A small sound classifier, trained from scratch.
Model: arch transformer, activation silu.
Training: normuon at rate 0.037, 9100 steps, batches of 256, held-out accuracy 99%.
Rows from block 2, named by matrix and row number. Rows with one number belong to one neuron. Each number is 500 + 40 x the weight over its row's rms, rounded and kept within 0 to 999. All counts start at 0. Numbers have three digits each. After the name is the row's rms in percent of the matrix's.
# fc1: MLP up (model.blocks.2.mlp.fc1.weight, 960x320), inputs 80-159
# fc2: MLP down (model.blocks.2.mlp.fc2.weight, 320x960, transposed), outputs 80-159
fc1.39 105:426480517443525521502512501541555425546557549566528495517447503546512507492475585486506490451515466472437534443469495421487529533460484565454429481469554437512512497477533507498513466521478482473508484529524449426486396477516514491590503486
fc2.39 098:542542470548431562493533504475530551411435603368520531463569512510475486538519492529558541493543517495434525514501545542537481361527480489545494567514500488482505502539562478515523515434532516505435549484431499474558519512479480490535441551
fc1.40 100:502497475501515541465528474442533515496474518525474553500469508513517516581527451536497461497479486452579508520567494434510502543470499497557497511533520474510481495499590522519537518511517433506483538585483561461555563580527469448496546499
fc2.40 104:489528475502457473479535452430496506469515461486480535478467546532499541549454530558506522492515538461406445553465452500479498535446517430483517479457571506437455504555477431506468528498468511467509508464500486449517464489529472521570488492
fc1.41 098:496381478516489492556459454475434489548440521434506477454585520494582477517468537460456489479526635506493512483553563491499515494461507423485452493473442429458493439539528426512474534501484431487503453441536454489496502473395489524508484550
fc2.41 104:496466456513490476437528434516562507517508455466561493544475486480547486429420518508538575487530478497539468541445536470500488506501472553551488519490536568516494538480497559459531484499494524511521468477488512532519500517555462487567418547
fc1.42 097:492473547508550543487490514525515467494497490498511485462500536570495569475532519518526522428542551487450450509512553526469467500534495524551455500522527509487483491566602468487490467540525456490518506531549577511514413548434568486534554518
fc2.42 099:497534496509455538504504454511431520532534526398431511453604496494437511487479547508501425569523444442581532482472545445514571461504500422563498475450510492526509410389499498527466496504503540511516487527502507452444494464493482557526505522
fc1.43 106:456485529486531505489515502541465500529451523498555509542448535488576445463472488533461456422561549549490456522501511475431540483531411421511463525527524517517518540417384469484432533476445460520483535499479472473492450521493495518460513506
fc2.43 102:518490522498516520533542535459496501509517467579485467527559508543511527494425531489503559497400439451492462465474510565500523411521582439444491455479544526551519488515530478459513410516453558585488522471530546569531422460515499533486515545
fc1.44 101:506490446505509499465416494577477518520546533586463528505541473482496484454438487567501441528495474512525492502526578526510448506502523553525501527410517465479516487505458528479507403541478496538479545442549474419481528499469541494522444518
fc2.44 093:450470553479454490505575438394421504518487440449483483514461513496555513517568453476501516387529497523470469503466450454459441573468460458481475481524558543438428448507557486461483549506507554451482514481485549490587533516550508535535492525
fc1.45 089:532538465514510475524489556476512518524518457504522522514474405533543538521457524601515501575510444545475480501443508443517520526539515445521396479581452473477578462456447509435448564477522529548390560565513518491473483572514519509498487479
fc2.45 089:567456526470477534494484441619488467548490526545454434552536534555494475462437475530461520486450556489481529541440541456499510390571489470439567532497500540586487518478517510493461509552441479538471467531473513486486485496536493501475519512
fc1.46 100:539539515555466476507498467498468455541456501420443438487534533471557526532536566562398510558582519449568497598461530490441492476504519549450501492522542506519480417526517533479485513468486545544542532532525428482546418516500530487519424503
fc2.46 100:550482519451485542444507484572465443508531516487505515458492461445466504525529518516531483441440577511524512474571484450527491523583531418464496533489506484485507536505513546537461487473465464546497487433508464542540450480526497518498500481
fc1.47 095:414516517500483522447477473412516518531493476480588515535615471513523477479537515488566506511446459486477505522527485445559512524455479501471531453517489530486475509472520504490542539526515473530625548519552507481499567450495520445517497515
fc2.47 099:566514490529519517458502506485501521450430563518488506435411439475527490484500429496463504586482451443479511559491526581443527494521504492554534527536506581442531484432519427465504428531533487442526524525576480524459522547460554488527494517
fc1.48 095:455473483536530505471575537498582494577464475440562491497466491535494514498438539540497488470511513465453489501561623521473581529593583497493448523508480460460526436495481496561478561477559566532501471492430525515494585437447525494492518498
fc2.48 104:503480539486572473462471488476448469474473414582400563472506466429493542543521456533522476479503464525552509490434503501499463431451524562491492431553534516478523540524532491501533509496452559530462490458477472553518494523463393533523447489
fc1.49 101:502497491485514524523531524506565464507525435439454530523546503486465545506522559478409571534495516515546489473487459517493491523450446504486568563486536450503454503547509462506461601538466463547541460542480506500481569554532559508493509561
fc2.49 104:423514498527489480480479464578499439557379464529506521462449474578554485551499522514522516490456451494450504452505514532511421528518549584466528466530474503457565431451506477499480439428535487489516523472474526510602505469524548544554458439
fc1.50 098:519529555422452530491528479452456511477490449538422486563488561499527441524469513507545531450498475524443534400471437486489509535464449454576477538535511556509463548502530567508445401484474544463506478480489516437356470492522500424486490520
fc2.50 101:470538456541560483474387472501435531511447521495511504469528451520554496511503468580584542607507523524503477490546481540507491461505538559461505545452496531531447441468473536494498581458552468502507531493559484532495517535522491556509534527
fc1.51 107:476479477497532562504552499489487546497522560525566488536493483501490507480521530473497461548520465456467538548476492582458480481490437617457401499441456483479484456478509477514530490470454452519487498442536511494493455560464471544502477497
fc2.51 104:559509507478449551546451480509408533494475492592376550453483556460508555567505530501477488428471586524483554459503511485495489526472536487471531538482487519547497526399438539431473473521515460499517469558450517430462585487493502467540422475
fc1.52 097:549527467441509513541499539499518475463458548545476491521520529562498545450544467549591464458461470461473531506510512514505519444492518548449435459536459529484550508478420547394471402447550474458456593511485489538524528476559497467555534504
fc2.52 102:521417594448536455463471506490505528488443529468443509514554438507453453547559496453529460525474499508449407466522494481469581498541439513481545487449512546501495426529480494495508509500448472490561599487508457467500577558436516504523472511
fc1.53 096:513532512408513545470451423533498470470540450489496499430458446534531531499513470432449516457485461534496526581510538495564504393501553470496502501467593497404411456485475576496434451473509467550535563479452530479488468476494476484509448569
fc2.53 087:459475509539488513488465595483472530531500517501501475470542543476475420408574518507509459566473525507586444442503499581441533500456469465522522473552506452492477470517503522536441510537492506474503398538487453560497560509503507495501498442
fc1.54 103:576500427464439466517551485531518487485523502434483505508531484493529503534478436490464497501461502454544513543503463518423529525501445488465453532459525463511525588560517491478451449531465550476509562568508512500492471549524456525534516513
fc2.54 102:503528543486488474510496480515462530505558578537471536546462516515443534511591566554531531535522508498500468447468530505477502494462498572497519527471493457490439463450497487476520559493466559524517513417482450435492506435444524540533518398
fc1.55 109:522491472532497502491466486540482543593472536493521463495416447549558535560449486512505508478509492539479493519496461482506530484550545552491469508503555499575545482459396503599505510524544559479511530493522495522475520518459438476543539444
fc2.55 111:506484444546511474487517554400512537532602516494467518451500529472510506480475534541439542487513563520496443484541533496529508482505558561470558495552549510479579545461542472500455513506515412509460536611577423533493519487500482562506530513
fc1.56 097:473462540489528519632477483462507523514576509483531470472552457583517493540488467471493443436528575531479488528535583518487509458517463496460469528446458544553519436521541519524446523530549496438550506500417463530568560465464531486517470492
fc2.56 097:473543457512509551398544477487531433492460502491519437451514502482489444473456557411543483525502503528517515556509465489554480557515575513516550592493514391544526562531448504485515542498470497504403552504511490546480459509501515524507463468
fc1.57 105:424479451573523476518514559546461406466470544495510515477547488473512495537402487484587549513503475512522491475581492491436514465484462453442452535512499456506482512527575538457597500487524400555503496464571495510438556457520521489462455493
fc2.57 094:464471483445525531431514522508500552498489463497628522513457530514581468480516441524435572485453509497528474525477493497444516506464524533444496519605439467496500462524487399542535477524420565466473552490471497527556539447459431571483470494
fc1.58 095:490557517560527445421474473506522533504624525499385490415410499491483473519494504608505549479404564501450571472499514542527512554466548437456484463422572463509455559499465505422566491535508493520443419536488518435523508496444520479561508526
fc2.58 105:559477530522551495470548532510473431498540496496424488492439581551488472471519479502536530412583496514535515571538518522489550481491488495527480480500445561544490527512557496484454501475509548486518607536484458443521553520471458474618477496
fc1.59 101:469498520500447460575498443539509591453458560485471513468513511511473498518496463535543529542515455498498525552488497454446534524520503502493529463505495455457445536466501455512565521536455485509504503500475483468510493474536536487463511532
fc2.59 113:527467532453483521518445506494477460525409474549544521518534493517495520536500489465475404477506536481602571473452470504542515486543528513520509448506486523460469566522523542513548465448557577506457504461451512507482451457490472443437532531
fc1.60 092:499596479419435545485439492528558542524460513611459421545463458445465458530538506570490506511500485492497473515470514425519447460446494495482440437406496518550482535555565436531498547452449473433518474592497469553464502471503490457514459455
fc2.60 097:542565478528509536583567474496493483461450528573421471475577503444534539489500466447515470466477435522488440551479443509465494546630548479472550559460532514503504422453484536444489531456491515455517567448468436519410512549538491530508515501
fc1.61 095:513472526487493450556525501495492533483496535558508497476545567568512476517505438474476478500540489476514448516472536512453548494527453486495544500524515414463548533528497437493584461619438519480494430475613560574484448543452450562475520444
fc2.61 099:431581514493529432489502509509543570467476455484519433530565497496457621468494431587504440542517496506382488488520495439488518435482494493559535511504519528473470407452484602475481476469554533589460550544488502478559486468502505495489457487
fc1.62 107:497454459523486489530453481443530570490428475516463512599494476528461478510514586413426559518446542481533494501471509424518499529517477505551485505534503480497599494498506495492506376568470539480473479508506544542487475563466472513528498521
fc2.62 102:492460543537578495557511485503469454505551544517527530467576540535478464494510507530504454491515559491513516444518540507592561470399470458506510514483500511574453549424521495514486449457472487545486476474510444517488427549482463397501445446
fc1.63 095:585513474463496507488487474486566483535490580527537544466500549403473465478526514554495538533442459571493509470424486554509493529440480492565491502553495540518509526488612481581467531510570459492491462516475551527590481505523482548506446456
fc2.63 094:449473483547516496433533497524493532524462438540508480564471499474476511523509486487466495497451418541451507511527477477469532427564478565497478506504450446573490460537523548466580535508423508485508539579475519450495495560531523486530498487
fc1.64 097:488531522515451434434486518509472494467532460556571478522502525549456517518453487464505481486420500532518546526496530523518494550553571525457469473473432447510541456467526553525499453490494463535504555531520371424535545488518472457468565556
fc2.64 092:506465457514484563553505489498524527456419533487435484532491447511500459445513469500516561529450559482463523519487510454552532501504533526535472521530483521516491487545420532502526602484592448440469501425562498557501553467507545542486540464
fc1.65 092:425548516471503567535519493460575526525515447536497526523458523574532571514493525496578529456473523525525459498564584440458519471582514536495562516535519504394506552523472471466485458441516531481534483404488509516520523456482588465518543474
fc2.65 097:503500493484504520467529521549558483596524535460475495456509439490524442456515469507475430492462553551506545488511530534506465466410477567520488506468469491492546505438541478493475479487446477467493527513485537457554432473557505527412547517
fc1.66 098:487507490545552490491480477485530459455538472451537511617465512484493557521487514570462488450555503492463442454494565485451493446554461567464483467484504492532500486545502490555467529548547474511455475497522495552526522469476512390419560544
fc2.66 098:437512524512487456508534519470421528423563558517538477440453516530484489502419564535500531464465516469501523520526562475507477486522512485492466464498452548556519521522489544537533423543499470498486522457541535482501511512547490592580504503
fc1.67 103:483557516487543529490509567526509593541468455420609509433564460490497418602495584563426496468520459520475550501533474568481551555484457526501404513432492483522486540526441421531539486508514486441531471447458449484486546492549529506510431494
fc2.67 107:536513506515522506555465480532482508441477590577487423469543521484495552462475431526462527431525440474541503562540471501520480466434518502488556505576488606488517534458533525462480513493478528567469459558542493539492494435483517536532525428
fc1.68 100:502565489562573476495518456459521551519554488551510455502498502509464525530464478416509490442467591461487474520561458476544583488515511426476559518464478502460462490522502562534499584490537449528565551517513537461513485544485529489557544384
fc2.68 102:486510478513499460535494527533502508469432488476504554447490497564519451481466500528488490527447502493481529488464522586536524552481447556503525480582542504524542516476491490576466558501476516478449468501468431502481526504514505417506525544
fc1.69 093:499550573605514531494462476474418538549544535480446522484428469508546518537473537554477447462480499570500491475507578503384561521581512505461518491472462526480540465499449475520498498465507509510508473559493505480547602505543514523542512581
fc2.69 093:545503463500506519507489479512519523455454539512528477480523532503550512509495500502505506521467475427435449542494446484544530484518564446516566468506522486603484502563502520578441532476501498532520561455523514508436452435478512595500480453
fc1.70 112:475493514531468579527483488556497540504547533474513592486511519409472506489516419522484535553572496523469475478439517467470445563551561529492558506487438547485566459476465435527438478455498563454466536516481475521492466470484473508538497495
fc2.70 108:481518545448536519412533504541487488589456488511459466450523420478546529568482545472506481488480476479507506461501534480454488496514539556474502503422569425452518469438521575602538511495505478450496515471560602486481519514571511495431503448
fc1.71 098:548557529465524520465480517523475467502434496482481498450442486444488456465505442509460441423532500499427549547470562497464538424485535519499519439485521547454499484521456547517499591570487495508501484402585487584534485502520544541455538484
fc2.71 096:511476570449463438510468464530449485516442575569535439522560525521476489528560521446491434557442536492484473475501437487546478601566487453474546494497492507583573510462520496506537492460552492516541510519493503429482514473452465460535497511
fc1.72 099:460461528511418463513488449411539488529464581523480504438455547514448454443458453438524559549505492528538521563540523526517568570464460520497500445510478556463474521472491524484429503548508441499511465441546501487516550437546479539486481543
fc2.72 091:510483500487441580461459453558498446512514496484538489508463544516463492501509477430532501473525480475484534466512507473555524501391521525497430578540494492488494504465497502440544460463505601535528492519392549533475522484490538527527499461
fc1.73 101:509523446509545521500509542502512553467520555432530578519410479492490509532590565450479493585488499522484509477472513542550571478453482474438500466471501552483463561515550434534507541482470480516482473447446461497480480526518435561512473518
fc2.73 103:400496482539419442539544485460548499530429420459460522475564449511473544476453560548475515501529521504487494484484512524506494488453615493558479507524473556521545461576557538538499483489483520485513504539490508432592496504510503495516400487
fc1.74 110:519545515485458519434522504454516509507480500521533545480490509494518515462535511535496492503555487507476552500499518453485543574614470440448488473451459494507571533543493508517514486463497516451531478567533510556457477481533469452410471464
fc2.74 115:529531484484495501523518473513461507509492591542505454487546460502501470535430556496515473455509423521497432489538474429507513470532524526507454483480501543446451533474496514430523516477515542458436389474557565502519375546518518454555509500
fc1.75 098:495530423517514477437446505517419488406468575513441447521499510488535472514548463500507454521448489477477499502546473437585501513477483480480494478443487524454440507523551480476534476487484515406499495441501498613500528512498577495410542546
fc2.75 104:537519487471508520449481555482520503479480488511580406519505492525487446504463548516455447570535495510572463533556440499436439512534473557503542513585523521470496402452498547534520520557494478543549433501443493486465515463533502472494562514
fc1.76 095:432517481418450552544518445496478458495421541473499494494483558492482526483508492509566545461495553463521530485453484527515549540500495526528543576569535423467495484480521437510505502530493520457502481564608512545443448442493519541440503443
fc2.76 100:514498521501551436474531499541514511496403510488588552476531487481492429494528502536510446548548508486515488576573558480466500487565549483486487391471445530552486449552452508465515476484476465494507497506464439428538526488493476440497493477