A small sound classifier, trained from scratch.
Model: arch transformer, width 320.
Data: 15625 training examples, 149.1 epochs.
Rows from block 5, named by matrix and row number. Rows with one number belong to one neuron. Each number is 128 + 32 x the weight over its row's rms, rounded and kept within 0 to 255. All counts start at 0. Numbers have three digits each. After the name is the row's rms in percent of the matrix's.
# fc1: MLP up (model.blocks.5.mlp.fc1.weight, 960x320), inputs 240-319
# fc2: MLP down (model.blocks.5.mlp.fc2.weight, 320x960, transposed), outputs 240-319
fc1.521 104:181157135176125076156154137201115107153201094123158118103173143106131103102185144145086089154117126137132101120129127114147084074133078164115107109128162118100164148097126165128082092126148137113160133098120166156148111154114152136132100157
fc2.521 105:115121095102179142087125147126115144105129151114171159082115149182116111129062103123165166148132154132087113134130133081129188128111204091124145160089083101104133114129182110164144144131112125140126115111170137159114134134125146105140111098
fc1.522 095:150144130078149151144170100136146139099173130122146177154141126127140181071113092120114127102112199136075118147108104144138109080138216131157134137101131166122100143169170113137100192087183139111078132104056091116151118131117160106155107151
fc2.522 088:138146102152124141102078171128130096165136119118169085120077101086099118164092137096136145102146070146119139134121119162150142162111137072170111088093101138144105104101161162125163150156109122113195125220159117067130147175086055149096182116
fc1.523 100:076111115148111122137143115125127160127142156088104147134148110181167134152098118181126062146072145144122128155098107122182077192095110064071129120182096161127121131131074109219161162099091111094102107115066165115099118150137131132119132156
fc2.523 096:081128156132147192088123155135098086141165103150145097143142124072071121120153101124114101112185150093121160083124156146115116095139155172200078125136179118106113135084114170122091121164146156119096108112177107059154149084065068156122172138
fc1.524 102:171170104158138152126077157122089129129116144096098121101171092149133170123136104151119092126183073140167112120171117164118137139076126147139060109115169121081124118142080129140197095147122169135180149119112165092125104134090133152163142124
fc2.524 103:113089171141164136125114184117119125115127085124158145131116116162116132136138125124136204061138117146124132108146097132193164209180106129118134117187128163167155187080131137121143142146114097100053092140131128119112153105155126056085129211
fc1.525 093:130146172105138116090124087153196133176129102126105122152103120064089160077149131132156153187062152135140118164122084133192113118056120111143142081158126058140135152116099102163103220150078100144113134178110117083130099117132165093107096188
fc2.525 067:111214144102124073108132170132126132116074178132117149117170154129172116148088122127060091101152182172110123058131247110121083131144121142094159170124127173111105086173106154118131083109176122130097107151100124235142128116129112143141132117
fc1.526 103:181148082206167144141123133134091088085109183132067110079124173185030240078142068106125207137149118034107160125139141175112082097120137142136150183194125157105111122138131119171140102090095129081124128164133083158112137094130183084135088110
fc2.526 102:116104150061126137147180136113099152165126105137157136216163099120198075171139131124115099104081130180122087169168058091144149132180175107128091130102133075126128161088107103056118158128133118159116141094145215161129143124156028167127104128
fc1.527 091:117101088164113125211132154134150135127092122161144090133130110059116100112093147150137133071133081160133114186123154076150128115106112150141093129107154127089204108122071166169137112141112127138194103171186113157135150099121122137128089150
fc2.527 089:114181074068200094091152143107137130109132094094090181193127150151133116186154135163147035129112134125126090124155103174105187112095158113128150120118034123130074134123111100128164129114123132095085164083123161072140165161168116136139081117
fc1.528 104:182123082107090124142110127161084201153058139127101111162112114102125108117168112164098141077146131142156069141159103072134194149067141103142117125185108147091095074095111178040129123060085144088123099165163080180158154147127107167082099138
fc2.528 100:113127178165095098110126101091132081086133129073104193152116170166105105120104073124097119185096175157165114120093087135123040129143114189143084143143116129158114179132138146202139168186079120132148127113145177091171102099157196095141156149
fc1.529 105:143149133114170162070080154154186102147113096132161097111118083112160099122131135160146093102128100085141149105137083131099167132188141100157082107176094156110157140124089049125186147147129136171160137116114101139140090135121104191122133194
fc2.529 104:084121116154152114136075148108104120131076140095084202122112164106097130124105141107122162158167158150140104112122121167149115155143138137144143127139089072120097166113131187142113104118130171008067107154113115057120092081120112111130152136
fc1.530 106:120186129131132133136098139124097173116092097142150100113127093102082112159140154172070114140152130124095146116094165123174046104093172145131070094132212170102146141190111056080111096135136122210141093094064130143187160151065131123054124137
fc2.530 102:164132109078084149098171151095120151138143124142152105127136075190155170110104098113188129127134177124109098165160108153153175116165153115164172134106085115152134093072145162100172154137091138058088128125183124131096083172143109141189094100
fc1.531 102:091136170109220133080138149110170132178082167145140159085099181090124112162149145112086104119100145060138128115106150102132104106146169099171255099115127156125099074108111081170170152152142081139122140141111065143087153181120145195129164118
fc2.531 118:195113059084047108108143100142050106105190152132123150134157086190128127138073158182147149176115182152113145170123138122139144115080094152140038155081150053179117178141172092075069127109172184125089133137070143136169120028145096077152105140
fc1.532 097:109104105092122097150179081143134178124128093183067159116131153099131165119107152135085190089130119138131193137119135157127157069166134165167157200150128154167120139129130121074124120092091162118103082115189136202145116090153127146156158074
fc2.532 089:152138135110155171083113187102120093142158116084116124149151093200069181035181061138112087162123173090107120124105088089159136124157138121113103078095146109100126121076098114108100117174146086092107155134038114043134181184173097078104150136
fc1.533 100:174106137108163094150125085184088154144095136170128177129116110109165194105173136141088168075130088139161115183124093133142135134124105176148147151149108085064140117092061083111147166114137060108098139128102144125147113127151153162148143132
fc2.533 091:063119136145126097148145141179114133178128135114093112090115072169144106111134117137078091143107124114156152105081192118113161107187187139146197061134115123123159137169204133117118125136154119123069094125227095131189111155117205178157112153
fc1.534 094:064149100079089087100144129159141121124156188161112148128165120092087081088189108130116147073224126145118098109144129127141109083107110148057107110114086132138166143142196141134123126089142135071120120113115183164116119076051161080128134128
fc2.534 099:150109139135117191144121114108106132089142096133141098088135142140136079165095094052171106097080103168103115172141068104180157123146162079129159140142138122056133113077102164134132122188103119122148168121141116151129159148163101173136144098
fc1.535 096:134161138029139086080141118111124125059112052107107104188146173170054113109109142097070168107129134151085145152168114128134148109125112107167180069131155086098137162141109148136074136083132122140143070086122145085082121154135134136115123109
fc2.535 080:101072138180154153179138092119118117156099167186123078121126115100123130105101137195127129131103168132181191101060159139090084108130148114110116148104099190097113124098154135117177116199110048105112147151101183130147118086130147149107105169
fc1.536 102:126102154122162077183157092174224069124084131222113168171141062140092170083144094145122108139142114122122072121076100143085133139135174145101138088104122149074143091132135120102127125162102145142158096161168133164104084146130122093129133140
fc2.536 098:178177130182155084111096164094129156121182138033097118120147131164131124168144128147098133114161075148168122093160145141122182127072096092170118061166097137141167157141142124142235120110139090093162112189114133090108204064160128203124131120
fc1.537 109:048144114161128094174123224188117086126156173140097145129105110127124130140146144120155090149082099159137117154133088093142132076144173144100163107156106139128108109104127125154104122185144132169095126102174156103091088153091142123143139096
fc2.537 122:133107176133099125134112141066122157130081138150103060153132147149137105080098154125119162100146123105181157173164162156171108204133113150172116128132174025142096130123143119105122169072135134125155091119087169101109143089143133180118128155
fc1.539 099:118092111123131143160096101133076141162130223138143073111158097074181100116130138124133119116165101098116145067107120172141190073143115100097133163172111158120167170120087119086087031142170151181149083126078120132144097115156127084139164076
fc2.539 095:126126124113177093137132140115171152131153091125083127141143160188069110130135134174191112122082178150135126198121152105150079086147122120071101130107155093131119095145170070131147142123079156140146170156112114098107125177088152130158109174
fc1.540 088:055186130098102122171069099138077103186069168171160128150116108149088151123100106174133112080118073137167105137119184198120101165147119125131159129117103108131118141193155123113129077150124139144094087133040118148137139121118104167098117108
fc2.540 073:176122116106157115092187109146191140092148141142126147146148152092081059150152111084143140114177138135104140139125063108139185124121112141158131120106119144118133098120125093107134112081128126181095147130183098082157140103133103147138180084
fc1.541 095:176109059107078130036129069099137159108163111140101095189114113161117136134098146137104117158118123176139116138099122147083089118142138105061152172165207106148102116143106153041114091119135069129126137090143156059160143103174144064142119127
fc2.541 067:155147147116156110193103216095121103108128093156104154170143132112205140125161176164094124111156108117089154080146119099081118118073081117160150103119096083139146126059111110184143143155066160092137104187129129140154155106090139163134112127
fc1.542 103:150117092126154151131115194134147143164139152173116092098198076133130124107115127124150153128185088133085136137110118102086116113133137119123155126162083166136088147109109113213194097213156135161148164135140202104102149126170147175096110136
fc2.542 107:075111134144097111103102087125175119085122084137116155165118147096200128192111105110134051135026157164128098168143193110142095103149170144075175153102162112126139142071162101105104169074115139155107120087089081103146097134089149127099086090
fc1.543 100:140115172111103152074159108119176078140108120119156160167126147114119095157136157137109058173157085149095112088107155131119089136137119173150141095166183140115124094106154099162128182137141127124163121137081113148117088131155099157115116091
fc2.543 102:106140104144149161169076100167092128096150168148102119060103082091120151124152140109163132127119177167118138153141092084069124099129113142094125135108091106144132110118145106081101092102168086159130162114135149202115151119177180083088119176
fc1.544 092:102149131109153162129129141117128106131141064146114100061159123119160100122139057103200077068138142156096144115215130174126161145097116139111163112103106133155092104073093083132085105104115136102165076116155147116149117107097116148071210124
fc2.544 096:204074160168114132140127114179130093096081210143099100102138126191144088086127151146137137124105146109174105087060124173181101116108155132171120117171133116108161131228161128140171123177152118115099098146119147142129150070151197121168129099
fc1.545 097:148098150168097139165124157127152098105194147164151115154092126108116145142139195175091144160112115115151129099056135166073135085124184137175133128146159149052122062074070161131140130116094111117176166120090135142087106083174129104124131137
fc2.545 099:114131104113171067078112080138145141188083106098133102116144101183166098137157145046133125153133170125111172192164158106161147158097076132122155095142141099164107188093161066149156145094170112147119103127144150083162142098179131110139089152
fc1.546 094:132111162111140086136129129128158169179133089151141156122111133135101057148085107111203171156103135128115111111130138108113126154118091164129121084063128132074156082119103099119075185125127081120096080142122087099078172139115075126132104143
fc2.546 115:111107148151144142174102147103084105115171123041131152123129187152082123109133132117072096081184124082183112067098111187124142110138156096123080124177089153102172145104121129152157159180121116086152180150125150080074094146148105118158143117
fc1.547 100:145162149209160203132147185162117162186133169147096099091139085112134109129158115149101119145107097108179095136119146110130109118152077071140148103173129136125162125151152121075073119082149175124147123175122092114142156092157166178107155093
fc2.547 103:093113161128110121135140138106153116063130150120144170143114159110126141094115097116134177169144165182119153139099155144140128133126132154152142148150161095176061123125079116158129138097094158187099156110140166137123109136097148150113117096
fc1.548 095:103162159140111107166115072160142158142104164160173109135095148143101096103100143144133164164092191125123107169122171142148115154078053122128089119131153135134163127106076113160158148125097134082161176136117107079114137085128145157143064117
fc2.548 083:082083081151125142118139156106159128143142058120109133146158134140121116143070137123152108131168089106076125126172059159145092069145195138170172133097144120066155125132142117140140104119152098128088112124134159141149124185144102151083136157
fc1.549 083:097132096114128100144113136143117067181147135133082133159128178155176098158116143105056157102147192167173090130093105083140166090155134111117129156147159094095152133062124072167104119161112157132117159185103119114098117074120150201099061169
fc2.549 082:144141139187102126116126071168167173070175092108177109105140076168181186082096119107117091147145095119082115130132143134114165139149104112154135078070134152138121129086163171136145103105179136148145098117172131087162152112102086118072166157
fc1.550 100:094151114147137125116150086117125085178135114195125106157169100140105173120189118147152139150158093066103170077174112135117044132114093151153127157143084147096190082181066072133120109184114169198085064085170178149126163171173119089141122127
fc2.550 093:139127123116101094124116200168132202088185134121119116109103136089165122099140131132086103116098191131072101145074133089134187135154151076091107100164110052109092108128133115140112167105171033099158130152085110092093153114104157169141185155
fc1.551 103:150118157133084082134094139092088079117093152121141086104104125111187155122144120147125148091156151126154146141094112181079145137196172133125117116109148221091037101136184109148132177135116179133145103165103159138145099102137124116127148087
fc2.551 102:138134111085177164108155110113175166113109156145125139180164128119102059179118113147162109128126134144110131107143141129158074148085064131100149174155151099161206159116165159164089141089108146143118149140130153108129109114064135194108140132
fc1.552 095:124040195168133146073152097136187109114131162120121040137126135141124136095143192106109122099124171187118041106162110145137110157113156138194124114120159153156129152151168131128147140095196189169071117104110193147125148092132105106076131097
fc2.552 079:149152123100086128083127133121118118086103155151069155112162157144083085175121116109122144115129114100150161159128180081078163134108091047094148100105117082089150068122074135097123076136104100112154147130143114189082119157121139177078131121
fc1.553 100:161131156159125123136178144141177151105146127137135073134139105150170155172134095121197085134105125082109110142126089255148122135131156070141177177153106199165135099162115147147119151134165152081098084076151119185137131113140120122122044126
fc2.553 100:122135105105117106148096154155131104141117105130161190119120108116158139057144074091117134139121145161097135144141096088117187192137148090045109079138161077117086125112128114190095111153101109162148119159126117047137103121093142079149204146
fc1.554 109:130121151164100131140133124181176170118118136130117083171154106083171129096108146111145084107151123081106119111096132155126114149139120129143117171092143156180137070098147106159133072170097130101103142118173190198118108123117164137176091125
fc2.554 123:127128127072168093118064166090079124153163145135093187079129044147148077122132087129138130137043179184133150135153103116077130101119165151138177117160165118090072171145154139100101151088152112142131099137080109110116170127110102125122106093
fc1.555 096:129116211187132156150112127133125114115081162118101110102164157092152086132101052152130076095099125125133061139146120150099158134133124088124160149158132183136150096117150144050171198173169175091107139131108119164149115107182104145125125143
fc2.555 090:118071133109163124117122080152140105132157107142199227146137171139036182113138110136137132107148129153147109118170148165121112126084132186160111103110110093126077143188073139164106083110075104079113101132125133112060151083081097154115080122
fc1.556 101:139139133159119136165109111179162126093165142136159148088139070136154151104107117160173189085138145157116091103118090112187155233173182089128162155112084123111123055152159140164181159123141131155066129109062096179125156138110136142143136147
fc2.556 083:109172106134132186068150152144116070140120089178089142158144149069130143142176176138070094088149143101164132119137174192143102075167101176178105092162124158108057141146149132126109090113099103081081131195183107073127135114150099073108102095
fc1.558 094:135109169115105105173169080122137157098158138151109070178174127208121112139119139092070090138101128096131080137155142061119146156145114146137130137071143146197074145107152143146112145115120124108126113134112136049103149117125153127092096156
fc2.558 110:128111113132164169075095154101113154152155115127102122092145197123184086140152140140141136092093088179115165127128115158169150118142137072102033131118066139072152111083153147152097131140171089121180195150170142156158112096135127117133182118
fc1.559 096:147078050116152177127106129068096138182164114120123169166113115077128116127122064158121118166114127163143158122134127150141093009133158131058121126147128119107096067140095099138097108137099142129171048080096143112196139118154135156154116115
fc2.559 093:088149162174075114133159124163185090101090144156133100093135089154118103094159135160125095065131134110101092134188168121144141131089155121106129170084120102128146146108076119129126130124137101128099157165138117132089105123169161117123153101
fc1.560 101:128131136148083109115061180102114136049151156072114111139142135137144174070104139160136189180116139114094155130069159133098138122157152109182135151124093136138086153161157138120071141095094114139141146056104109138131005102125148139132123118
fc2.560 099:091173135123172138156148138107143126161092137131065134129161102107086102204110134188164124096124152172194125115070154153110112113122080164174140144152152137178208081154075147145229116091112110108120106147154129103131216096163154169125171174